Rows from block 2 of a small image classifier, named by matrix and row number. Rows with one number belong to one neuron. Each number is 128 + 32 x the weight over its row's rms, rounded and kept within 0 to 255. All counts start at 0. Numbers have three digits each.
After each neuron's rows are labels from the 100 images, of 14976, where the neuron reaches its highest value: "colour at peak" is the nearest of a few named colours to the mean colour under the peak; "strongest on" is what is common among them. Only what is clearly more common there than usual is listed. The data: stained colorectal tissue patches (NCT-CRC-HE-100K). In brackets: how many of the 100.
# fc1: MLP up (model.blocks.2.mlp.fc1.weight, 384x64), inputs 0-63
# fc2: MLP down (model.blocks.2.mlp.fc2.weight, 64x384, transposed), outputs 0-63

fc1.376:097124116121157111157128105110064103175118153084140128117185131159100099160112120126121115100089125161123175136088114109162162156122192166106092036129061132182083105124054126117149116119110155
fc2.376:124133141180109134149126117154098128159192165110158150107077137160203169130184125128165143101177129111134152109115130113174142189116100111100163141111182097122120073121079125142135118101192048
colour at peak: pink (65)
strongest on: tissue: mucus (43); tissue: normal colon mucosa (25)

fc1.97:196158137098084133105116072114106154106106094105156124150136133127087161129173217112095130123132172123118158173063148141082158100108121164113178156124121131152114173124095146079109165082151065
fc2.97:107147110132110071177165103068093155112104157127116108079147097145079096114073119142191104122110061112140154129139167119160155152085097090079138069148158094165104112110133139113114078102161187
colour at peak: white (56)
strongest on: tissue: tumour epithelium (36)

fc1.171:108124062109175113165117162089162175078109099123160145129113128104153077124171132155141101101112134121111104148165129172052132145213140137197130173122103084094142106139131053128139149136096133
fc2.171:096155106081140174150120175087158093115165164051097124172120165141125141123088084040100072102114152131098101157177123066146126147157145113137172089101100120093145078129134116141104141145099140
colour at peak: white (80)
strongest on: tissue: mucus (43); tissue: tumour epithelium (33)

fc1.108:160075096109139099128127171116146120130155109172086163167125119103090108117161113153094115068117164122103108134158091184081169095184159120080133177106137125104160130138123101126114239160097156
fc2.108:139156141077142105110120141100170112195193144080119152189158126140119135141126121099063156073098073160124074152121107071119133154097126169153159173116102138195166104149105177109114102114138146
colour at peak: red (31)
strongest on: tissue: smooth muscle (50)

fc1.324:155132150098122124145135133208185170163099187108110129126153165183154134078081099100149159191103130173127114103098152078148094174127155131148136080166149102176118158131159161156137063121143133
fc2.324:121102111150102158113150107125139152168152069160132154104060121121179089110148128179184120197126128118107141098135078113107101106114104148093065180106119108105144194152108121141142071152070076
colour at peak: pink (78)
strongest on: tissue: smooth muscle (34)

fc1.157:135133164147133113126047100121137127131201118170116134126175092177134122086054095126147191157175104091110118103133167165148171052080147089093105103136149114134120124128124082114116107166112161
fc2.157:128098120128134165171147138165176116172163126099102089095075153102112150151170169189144139125086124163136106088105139100100098084154107125158085152124148154174113138147108155003121134165134141
colour at peak: pink (74)
strongest on: tissue: smooth muscle (33)

fc1.24:125170120096152107108159140177156141136145179085086151114104184118109134112139108067152128146124137186166137139104165105125111181116094121181174082183130115170147114128152192209151106087164112
fc2.24:134186027145145113122130142139102123145119097168162178154180168110119120134151109163195135127109152096154131091100071157110125168167125168087127163093188131121143143150137137149176063129124088
colour at peak: grey (49)
strongest on: tissue: lymphocytes (50)

fc1.63:122099149116148134150078086210104095122125149163058141142106135131112154115159070151149168164146167130109172110158104157171133157101102147145110107175064179156098124114133139111115083205171128
fc2.63:138105152170193111078118154127136036134127076196128108101120154213133110167156086109180121110107075103135148111090126138112164110117149097146092145128103094080134161095182151117143131137112116
colour at peak: grey (43)
strongest on: tissue: lymphocytes (42)

fc1.134:154156115150169113111113087095093128095091066139128089096131100128198093163207144128186135164103142139172153173124176172153159140116137143181112167162147138102151116121144086119140054103126101
fc2.134:158151111155156115195146087173121144099164106079139143123100120187112146101083138060197092071128158163125120157138115165114133137163147093176086114130108084055095126144145093155111099122146167
colour at peak: white (76)
strongest on: tissue: mucus (38)

fc1.340:148141186095175083140097085122065130139178165147093107128142116128145110175141107152139114125076128182112109109147086121121131202139116091205182153137093178103131148072165128124137078143096118
fc2.340:171049189124170135081110129150152135126098093131157160152177131205123146110122118125139151113070175122110127177074117136148152124088095179134101110173083078086106117150149145145159102131076124
colour at peak: brown (38)
strongest on: tissue: lymphocytes (60)

fc1.87:103152134140097142113128131172169123165140162163105143139120200115095177080035114076088122130151097131136087089148145141152139068085170099081143076082111109097124147121130123167106093168154156
fc2.87:126122190081094117111130121151162128193112120156129075170083184086127144134181130226158160138095134109130084083116137101140077156125102183144121177128140163163129121106099111087142141143147091
colour at peak: pink (74)
strongest on: tissue: adipose tissue (54)

fc1.205:123145131145171138147122106143069070126095135153196206148125085136056116117127127147093144092127086149154133227130118116110144161097111147171133126101069106143118150135140128100081182135172135
fc2.205:171057098128145164173091128070105098079136113180161073151113146168158128088147117116125112127115078132158162113153152073151099162073115117132095093162144111178099162150170088119191142106137140
colour at peak: pink (78)
strongest on: tissue: smooth muscle (33)

fc1.28:137128123150228179098044110158112133133111107131100104140128080093118133116146134158115171099091167171150114158111067127177127202120151119105086113101138162117154139146144147167126106075104173
fc2.28:064143154161115123146138157143092165117071095086127192118124133133104136116143137066181089208122122138134102128132179175135111112089111167154154149135120088132059110105065109133106109134198118
colour at peak: pink (67)
strongest on: tissue: cancer-associated stroma (29)

fc1.269:139189163169129150122137093118101128081101151127112146109101131114149123072170111111136148072127164178132113093123099131122076126072117122114164089088181135173168175139199065132125106107188173
fc2.269:107121116129169120137124114153123126107132132164186173108118109114111148118167140099088017127144136143132164181127108105131093128074106124091133063129192073109083089147051139102118120098102097
colour at peak: grey (60)
strongest on: tissue: mucus (43); tissue: normal colon mucosa (25)

fc1.288:141128108107123113081108123103141182146170106142146157150142127112086125128092144102152147051148120096181124143135132177063147156130154156144121234087114112192148098117136115189152147064116112
fc2.288:108114098103109104147097143107118152148140099088107081119084095123183141089073136130104173080090149118097145137173123103141156138119204127116150157105110131185084100090092177135040114170172112
colour at peak: red (32)
strongest on: tissue: smooth muscle (37)

fc1.172:156167156152087130140103096159064101110167143168092123141143160088104150226121179084112121117100113120109180124117150121114133122169127153206157170094164156118121141068112138079139106136111084
fc2.172:102063123120105058119115124129075058137059139130130144110150128106102108096116156119075133093169137109072166166121132129146143118096137119154088063156097078126103102075092084090118091118085146
colour at peak: white (56)
strongest on: tissue: tumour epithelium (34)

fc1.138:159159109171124106138130124095118159077137092120109147153116136070128075191118134104162050095136135115143136154170160119078147137133097158147156176035129140152072101164118089091150105157149086
fc2.138:097122128119087113098084087063140119149151107115126153179140160121173201108149187111119122098152091157152138100160093119170185110098157103076157088128116128091126097101105097165071160127144059
colour at peak: white (99)
strongest on: tissue: smooth muscle (44); tissue: tumour epithelium (39)

fc1.345:124128118125142135085115119117148187166158094118058128143094107086141163133151163102155130034114097093137091129105126170142116192159096144095125225078083130143138147132133121115106162105171099
fc2.345:150100108125140114070085142117082128137070130045159117081166163166099135183151127129174107117120110127157114128138147133194133138149131189115205139136094082152128099132073114078084119105158111
colour at peak: red (43)
strongest on: tissue: smooth muscle (53)

fc1.292:177143099177153109133096109102099176109071117109150070170172149160153115151168230098154084115092153119097124184129145131119144111104125177173165176140148150116089144100115123104116169097124116
fc2.292:135128114138117093168161055077109126099186152109130167134111103129072096123049128136159101127138128128090126153171131155155168170077141116146140077136129102104108112134150215176110120097139193
colour at peak: white (93)
strongest on: tissue: tumour epithelium (71)

fc1.341:158100118156119106147127104143135215112062130128101098089122099137157085116110142100132089164082134164129150107113153069131109175149147142187150135134159154108199144121174190096135051099112140
fc2.341:114098135129124107104155116136115192086117058110120199080089122123102064067144172104150110155166104142076170150156040090113119099134123141111105114150108121093140130126122076171086106126107121
colour at peak: pink (65)
strongest on: tissue: normal colon mucosa (27)

fc1.161:167135134106113121181090110080155081131197127160112097138152183144103181090123134166148153106115063056159124073105169175159166115102161152069136174147134098128120144104152109093128109119161117
fc2.161:145154158062075160134146128160147101154135147127159095072152169171118150150112131155176146044153099107165100135102161113170075086161113073099116173136152148134140154093151087063145150150120128
colour at peak: pink (69)
strongest on: tissue: mucus (27)

fc1.207:152127096113133102154151157073140084174139082112111130210136179102116115116139129167140128058134108095106080169115106188079195078142096106086111162110136087119141168144107114145161141130092165
fc2.207:161119152034084140138099133149150130200145168124160104171134080163077163146094105117132112080130124167129107151145139045143114179147133131127177167120095143158154082132133157096168145167146150
colour at peak: red (36)
strongest on: tissue: smooth muscle (44)

fc1.273:133112109188084130128046078099075144098117066155077106098142172086113106235152116115131122134132120120145156130108170163103149096147119134158158160161144110063110127120122125092107124114113163
fc2.273:111110090098128078134115129113108059158111145093114149133091188188101108085138131126091114072161102113124156172102118105121154151167108120162073073155130096055097068094175082102104128127128132
colour at peak: white (97)
strongest on: tissue: tumour epithelium (50)

fc1.56:150118131091086123147128126123073200105126086154101116108105069092170095142167179105151064091162157134159144158166114111063155115113112117178140135146162126100137092164104065101115176095112164
fc2.56:130143138105131043122127199142116177119113118060060142139152104144096120095111111093134123117127110157145147154161117112113146129117083140125200086132170159065097105125115208151112133078176123
colour at peak: white (96)
strongest on: tissue: tumour epithelium (46)

fc1.278:120114133161106101167145160087130130160177142124107134205144158115138108112146158144132155064161145076107140136156060198097133169118112123104087208104095138152099104135113140159115159133090204
fc2.278:177099200102144116121115162133121112137112129139125110156115076133104147183101114071140141099092100185127099113122132070142109153082130132104140183113091154181126091101135231153136151167076147
colour at peak: red (51)
strongest on: tissue: smooth muscle (62)

fc1.366:154119130142116133134110074131089179120082091121134119093157105131171131183118206089156084124155120102212097152166179113139094114102089168152098162144130160086094129136078086089122079128153124
fc2.366:117098110121105077169111140144114152082119128085115110112115101116178092110100170112120080127164181139112117144156145149114156083148127133098147063124120165000088097120091131133090161121159108
colour at peak: white (79)
strongest on: tissue: mucus (34)

fc1.170:110126153123173123150127192178125178137212109111096070194078170117072119148137122125159121133156125128111128168114164124161144171130073144140070158118104107147070095129116115183163101131097120
fc2.170:153150099136126096079140160149170123172163125115166114096144092124144110200133125170097116124133086115163149142087121101141057105090125118074076081103119098140144162120132168113181177155153215
colour at peak: grey (71)
strongest on: tissue: mucus (25)

fc1.144:121118212127120082101147118045125131119179120089146189156115157086146139134159167126119088120092077165095122177127087130126113148160092095099133189104129151160094113097139095151146053120140140
fc2.144:146094137133144147138122131128099137094083111123161089192172061146109185152095153168134120128108142117144123110096151142186121144088149176025117098100113106202134088093140163164126132163119161
colour at peak: brown (40)
strongest on: tissue: lymphocytes (69)

fc1.49:111172132119094130050156108120167174131153142069146118108125152136136119174114109117194098185130106141129115143118146060122084115133108105183084134108191085169163150136126134136132041107165113
fc2.49:114117087154103159152146116136075138196095118126118145100142116105184119119085174156179084194143104129147176142152099151117105139143088139068136124101148084110136081127134029163076141124144113
colour at peak: pink (80)
strongest on: tissue: mucus (44); tissue: normal colon mucosa (29)

fc1.364:108131091117113096142136083134108196118125097127144131176124124136193108152157193119103156070097157099104174181109088145049175142127106155122107209107123154159126126127099080072121126126111125
fc2.364:127114130140151118165132160094131111116105145116079119104148082185127143124049069095160099108105089179093156154179160082149126135069118095118165094125126127126119074108135217172127130119134183
colour at peak: white (88)
strongest on: tissue: tumour epithelium (40); tissue: mucus (30)

fc1.166:135103075127106122117136129037108103134129068087138112148151128138160099121164208113128101056107127071152098152136119110104126099125176142098123188108122081094102146126103078065106161092117115
fc2.166:118129162139086113153170135120110161132141186058107140143160075156072124099075154094116112138176119171152123158182171129173134164112168119131203092130126185133119124108080152159099167130147177
colour at peak: white (99)
strongest on: tissue: mucus (54)

fc1.111:117158162151148115117154118131143180119183091100149103133104147048081169170130145126089138089146098024115115150137115132121146139157128144130138135129123124053115180138214093157130172108137107
fc2.111:158153143172110131099117108128127144141144098097070128145126134059128166184165127103167102069148195083120141160120138090224107112169120121152148163123179127123187120158088086152116130098122159
colour at peak: brown (39)
strongest on: tissue: debris (27)

fc1.130:165120112120120134132149149162107189124193128137106141185099096051149080168105105105163076039116103129090158131159111135079128155157101090156116183074119109142132094147155095152123134119115164
fc2.130:156097111088127110077089151091105155174077121078095185169137143116179133178163119081146130122130079151085167150145087099163128172097111127045151149128109122134111073150119118103101074106145122
colour at peak: brown (29)
strongest on: tissue: smooth muscle (51)

fc1.196:110137109109173169159098094099121154151155121100126165098124114076112103130084070140150140069096104125148131165153108093153140168127110142139123101127146140173131163069154079251143086104146151
fc2.196:107112065114110092157075143091116101161064055154127121149123135168125176089113112115093144158117098101150200121156157183146155105154162185109144194153118152132113141168132152119116087178117149
colour at peak: pink (81)
strongest on: tissue: cancer-associated stroma (67)

fc1.57:153110139173124162094118141138080064097145138125102117110139081135135094110098187118118067128141127134139148098206101101166074164119140170095205102095106095113152096111087145097089144169088167
fc2.57:126112176174159092054211132136087142143112106139121120158106151088110112117164132069097122187193096146118144107124131154127159160122076166138127110166111180094100165092090158151087104118123170
colour at peak: grey (41)
strongest on: tissue: lymphocytes (41)