{
  "image_size": 40,
  "isotropic": false,
  "norm": "layernorm",
  "label_smoothing": 0.1,
  "loss": "cross_entropy",
  "orthogonalizer": "polar_express",
  "adamw_lr_other_params": 0.0021,
  "cautious_weight_decay": true,
  "epochs": 2.7,
  "warmup_steps": 1020
}
Rows from expert 28 of block 9, named by matrix and row number. Rows with one number belong to one neuron. Each number is 128 + 32 x the weight over its row's rms, rounded and kept within 0 to 255. All counts start at 0. After the name is the row's rms in percent of the matrix's.
# up: expert up (model.blocks.9.mlp.up, 32x32x128), inputs 86-127
# down: expert down (model.blocks.9.mlp.down, 32x128x32, transposed), outputs 86-127
up.0 095 [108  77  89 123 103 145 158 125 147 166 128 146 141 151 127 111 126 100 151 133 100 136 137 128 136 152 108 123 113 138 179  95 136 117 139 168 101 140  83 203 136 130]
down.0 095 [151 140 110 141 140 160 119  97 112  87 135 157 129 119  73 117 116 172 140 125 186 180 118 177  99 148  73  80 166 143 146 134 121 127 178 164 118 151 134 127 124 150]
up.1 103 [128 167 131 110 131 179 136 128 108  82 129  90  89 108 126 134 133 140 105 111 144 127 141 136 122 121 162 123  93 165 107 112 160  79 106 110  71 154 120 163 137 113]
down.1 098 [150 120 167  91 110  88 160 144 126 137 112 108  98 140 127 140 108 112 104 145  73 107 179 138 203 111 103 170 178 106 109 102 175 101  91 156 120 161 120 123 126 130]
up.2 095 [118 155 126 133 117  98 140 104 122 198 127 131 138 150 114 190 138 173 130 117 106 102 130 119 114 178 218 191 106 106 171 161 147 116 140 124  96 101 149 123 124 131]
down.2 088 [130 133 129  68 144 124 120 152 139 112 129 120 101 105 115 102 156 131  71  93 151 181 147 148  99  84 123  97 122 144  75 159 144 150 132 178 124 141 149 123 138 105]
up.3 123 [ 92 105 138 128 125 129 144 126 126 108 130  95 130 145 199 117 105 127 142 112 171 132 130 149 124 137 126 134 116 144 154 142 152 115 121 143 138 139 141 119 137 125]
down.3 117 [156 109 127  98 115 139 178 169  91 148 137 110 130 149 140 105 162 144 167 133 112 108 193 144 162  93 124 181 142 151 135 109  90 127 113 134  69 186 181  83 142 142]
up.4 095 [122 225 136 110 152 131  93 145 128 132 125  92 129 109  77 141 130 140 122 125  86 179 106 112 164 135 149  73 126 161 160 111 129 148 133 210 116  75 150 133 153 123]
down.4 111 [101 155 176 205 152 165 134 105 117  97 169 114 155  97 160 156 102 199 125 115  96 121 142  74 121  97 157 113 129 107 137 126 105  68 140 138 132 139 135  92  85 111]
up.5 109 [138  74 106 130 136 193  98 117 122 133 136  63 120 110  95  46 129 102 142 133 110 128 149  85 140 128 122 180 104 117  84 161 152 112 128  79 187 140 157 177 110 154]
down.5 119 [142 192 103 134 111 143  95 119 128 170 107 133 124 112 130  83 153 138 147 123 132 123 117 116  96 152 120  77 147 166 209 136 118 103 160 136 115  75 110 196 155 107]
up.6 108 [128 217 132 130 147 114  89 128 124 114 121 102 109 119  84 156  93 149 126 104 142 154  98 137 128 168 140  53 119 130 134 136 125 113 129 112 172 107 126 112 153 121]
down.6 108 [141 113 127 165 112 118 132 149 132  90 131 116 104  99 164 153  68 176 115  94 154 113 128 113  90 121 149 102 134 145 124  93 159 127 119 134 113 119 176 131 176 178]
up.7 087 [115 168 112 164 147 117 165 146 125 141 146  98 139 198 105 183 120 134 154 118 108 139 150 149 102 122 176 137  88 150 169  87 143 123 138 142 135  93  73  97 108 117]
down.7 094 [184 108 143 118 173 122 115 132 154 142 128  73 105  69 131 192 120  73  91 114 105 125 122 174 115  79 135 177 169  85 123 102 122 126 110 129 115 109 143 127 115 103]
up.8 112 [149  79 142 129 161 180 128 137 141 123 145 199 122  98 129  70 150 109 130 128 151  95 118 172 127 168 160 122 126 139  30 118 178 119 134  93 136 111 111 118 116 132]
down.8 111 [ 99  76 108 149 110 115 113 149 140 129 116 167 129  97  99 145 163 115 125 116 121 169  70 132  94 197 169  84 122 123 174 171 165 151 124 144 121 153 122 111 121  82]
up.9 110 [170 182 118 108 146  28 131 133 103 140 122 109 117 172 141  97 110 125 132 114 142 113 137 134 114 119 177  55 140 149 144 121 109 140 132 159 188 117 137 137 128 153]
down.9 094 [123 122 112 130  77 114 126 135  58 136 122  78 147 147 110 151 105 129 176 106 124  92 100 119 121 140 121 175 109 155 132 139  92 100  99 150 119 126 135  61 139 161]
up.10 077 [135  71  91 139 144  97 143 113 124  75 134 182 117 183 169 132 133  93 123 119 126 106  99  69  97 140 116  99 114 142  97 109 155 148  95 130 128 127 129 218 123 102]
down.10 090 [178 164  67 137 121  62 122  93 123 156 102 171 144 158 122  38 139 128  80 129 138 207 107 155 130 148  79 181 177 154 122  93 170 123 159 148 118 141  87 113 105 129]
up.11 103 [131 110 138 122 123 167 150 145 127 111 126 236 144 165 122 115 143 115 130 133 143 109  86 190 108 138 147 101 124 153  11 117 126 145 143  34 161 123 143 102 133 133]
down.11 100 [ 49 146 131  90 107 133 102 205 141 136 124 153 125 110  92 143 125 145 151 128 133  95  62 123  71 191 144 124 106 101 183 154 120 152 195 138 150 106  86 144 134  72]
up.12 083 [108 119 147 117 126 143 137  92 148 148 153 118 125  96 101 153 101 148 118 160 154 169 143 143 102 131 124  94 136 103 208  75 180 151 120 141 128 136  49 149 120 120]
down.12 082 [113 144 169 106 114 112 179 153  90 165  70 133 141 130 136 146  98 124 101 112 106 147 170 157 133 112 122 137 143 113 103 126 135 129  73 109 164 162 102  78 122 172]
up.13 089 [122 177 119 141 159 157 181 111 153 124 157 167 103 136 148 105 151 148 160 128  85 101 127 182  74  99 160  86 129  78  96 141  75 139 138  54 158  44 119  89 115 136]
down.13 088 [144 101 132 144 137 132 111 134 109 114 132 113  97 162 106 110 119 140 131 161 201 122 147  64 170 132 105 148 111  96 127 125 162 116 161 156  93 138 156 180 115  95]
up.14 085 [125  89 111 176 127  51 111 122 130 149 102 150 105 167 167 196 124  89 137 134 119 125 192 129  78 111 149 115 151 148 127 129 110 111 120 150 144 148 115 109 126 118]
down.14 094 [122 158 117 135 127  65  71 107 113 168 123 144 152 116  84 150  89  65 150 147 153 124 132 166 149  90  88  81 137  56  97 170 130 122 153 162 125 132  83 123 138 151]
up.15 074 [ 87 149  81 110 117 123  83 124 145 107  78 112 112 126 118 140 135 113 128 133 136 128 178 144 143 112 139 165  96 117 201 104  68  63 107  84 141 109  99  91 129 172]
down.15 074 [137 146 113 138 106 116 182 153 125 124 106 135 116 138 140 122 133 101 128 133 153 138 123 142 163 130 134 181 148  83  87  85 197  74 119 114 107 184 163  72 121 159]
up.16 086 [123 204 137  97 177 117 151 150 149 136 147 118 122 153  80  94 134 103 132 140 160 111 111 113 128 133 200  91 146 145 170 157  90 120 125 144 143 153 177 153 114 102]
down.16 097 [135 102 128 130 169 122 155 122 158 130 146 109 141  88 180 122 128 124  88  82  80  69  91 101 179 129 145 120  82  84 100 178 180 134 120  71 171 129 136 125 117 160]
up.17 095 [108 171 154 120  68 216 141 129 117 126 140 172 135 156  78  92 109 115 113 107 131 146  82 121  98 147 155 110 123 141 140  88 124 123 111 100 147 143 182  96 101 133]
down.17 095 [122 114 183 115 184 131 141 134 144 160 125  98 129 149 185 168 102 129 171 206 130 151 150 112 164  94 136 126 162 159 111  73 128 105 142 136  80 140 111 124 125 134]
up.18 109 [102 180 139 143 128 117 123 131 144 128 144  74 123 136 152 211  97 130 135 132 161 131 144 156 140 131 189 114 124  95 172 133 136 107 117 162  96 146 116 191 159  93]
down.18 115 [ 96 170 109 153  84 104 138 149 137 139 107 137 149 125 109  97 135 207 130 105  80 149 144 184 121 113  88 123 122 101 131 228 127 149 190 178 139 126 104 196 111 129]
up.19 081 [143 134 172 131 152 128  89 130 153 134 124 120 143 156 203 128 108 148 140 137 143 104 118 165 180 149 110 210 147  89 119 163 174 136 147 143 155 100  92  49 127 135]
down.19 080 [123  72 146 148  97 158 143 182 115 126  97 104 137 151 160 131 156  56 181 176  91  88 146 138 132 159 156 128 149 156 114 133 106  83 124 123  78 145 133 120 111 160]
up.20 098 [144  17 159 139 139 144 131 127 112 160 155 128 116 105 136  96 124 133 122 107 155  91  72 155 115 118  95 101 140 132 162 144 176 105 136 192 113  92 132 121 105  95]
down.20 094 [173  95 120 110 134  71  93 131 120 127 124 191 145 117 150 124 186 106 122 137 158 155 183 140 156 174 118 162 138 125 133  95 100 149 157 196 141 135 113 132 115 131]
up.21 128 [ 74 109 118 132 102 130 130 115 107  89 133 149 127 139 107 176 147 123 133 130 138 129 206 180 146 137 151  88 125  36 143 101 133 126 131 137  97 130 113 152 104 117]
down.21 092 [102 161 137  97 125 168 161 126 148 132 141 120 164 111 135 168  95 113 138 122 134 170  96  92  96 149 137 114 132 139  97 111 134 141 151 139 139  74 164 149  90 178]
up.22 118 [164 238 119 136 120 144 131 124 131 103 138  24 138 100  80  90 133 122 126 125 130 109 128  86 133  99 221  94 130 174 129 108 113 122 141  96 112 142  87 114 124 142]
down.22 126 [ 98 104 116 150 164 184  75 137 133  90 136 130 103 149 146 121 107 142 136  92 100  61  93  68 117 183 175  87  85 142 145 133 143  97 127 115 157  79 111 116 167 111]
up.23 094 [ 61 131 152 120 118 130 119 124 154 154 100 102 111 155  89 128 143 189 142 131 155 133 142 118 143 124 120 102 124  84 146  98 169 132 148 153 124 135 125 206 135 124]
down.23 089 [168 129 161 139 126 120 170 101 117 106 142 115 140 131 149 128  88 119 134 147 102 166 151 164 131  57  94  90 170 147 123 144 132 122 119 174 133 152  91 150  78 143]
up.24 091 [108 126 144 137 134  94 145 138 122 131 148 128 141 131 198 169 129  85 117 145 115 123 100 132  86  92  61 101 165 129 194 110 193 142 133 133 146 134  63  98 147 123]
down.24 090 [168 130 141 105 143  89 142  95 109 199 164 124  97  79 109 129 107 151  70 105  59 104 167 124 179 105 112 118 155  41 166  95  76 110 142 176  89 108 129 139 131 126]
up.25 084 [121  36 141 134  90 125  68 131 134 156 167 147 119 114 132 149 143 178 120 136 142 176 105 108 145 113 130 206 146 130 254 167 163 147 137 144 145 136  74 127 103 108]
down.25 089 [132 136 135  96 149  90 161 142 107 142 109 132 121 150 193  73 128 134 143 177 122 133 166 153 146  91 133 110  94 116 171 141  88 188 174 165  88 116 149 145 135 113]
up.26 091 [ 92 113  87 120 125 108  95 120 141 138 121  36 115 161 148 135 123 139 111 112  95 156  96  55 152 120 225 161 107 166 105 103 102 126 107 121 109 177 142 183 142 139]
down.26 099 [136 167  92 172 162 108 127  76 158  97  99 160 121 140 134 136 104 129  95 105 106 112 127 121  72  92 156  91 152 124 159 126 201 117 128 136 132 124 129 148 142  83]
up.27 125 [110 191 120 130  87  95 104 126 117 186 132 101 132 124  94 132 133  91 138 117 185 131 150 132 122 114 243 119 143 117 176 125 157 143 139 137 139 120 136 150 135 134]
down.27 127 [147 148 168 130 123 115 123 103 130 140 145 107 143  73 147 202 104 132  86  89 147 149 129  96 142 147 137  14  78  84 156 136 140  94 162 156 139 123 133 146 112 122]
up.28 116 [172 167 138 155 128 186 145 128 130 135 153 106 121 129  96  62 106 123 119 135 113 139 107 173 135 118 120 122 124 143 181 112 101 115 125 205 126 168 132 121 123 130]
down.28 104 [147 115 134 101 111 193 168 157 122 123 154 104 122 155 135  75 170 116 158 117 113 136 162  94 117 118 152 114 149 166 122 127 154 101 101 168  63 130 136 136 116 164]
up.29 095 [161  71 119 145 139 138  99 115 173 134 146 127 123 122 120 187 149 127 146 154 165 132 128  88  96 135 163 174 123 120 187 149 160 124 132  80 117 104 133 118 106 142]
down.29 092 [172  67  94 105  57  79 175 106 104 216  93 129 183 101 127 167 222 108 109 134 190 120 142 183 153 103 156 156 119 123 114 157  80 124 129 152  92 129 165 103 136 125]
up.30 118 [104  35 128 128 110  76 141 126 151 169 127  74 113 164 102 175 145  92 128 120 199 149 155  69 107 123 151 166 155 119 100  97 174 145 114 134 100 106 182 159 112 169]
down.30 117 [144 215 116 117 101 119 141 169 150 166  66 126 161 141 161 152 146 126 150  98 168 184 143 161  86 124  58  78  94 146 122 151 112 140 142 156 130 116 129 160 132 121]
up.31 091 [141  78 120 123  97  73 166  80 114 165 112 120 131 107 102 119 125 103 134 132 156 199 104 143 149 133   0 188 149  93 101 145 146  99 106 137  93  91  88 121 106 144]
down.31 106 [170 113 107 124 125  98 128  89 160 119  70 165 145 140 145 116 150 106  82 102 168 217 156 132 148 140  47  94 147 169 122  82 111  87  99 150  83 122 130 181 133 137]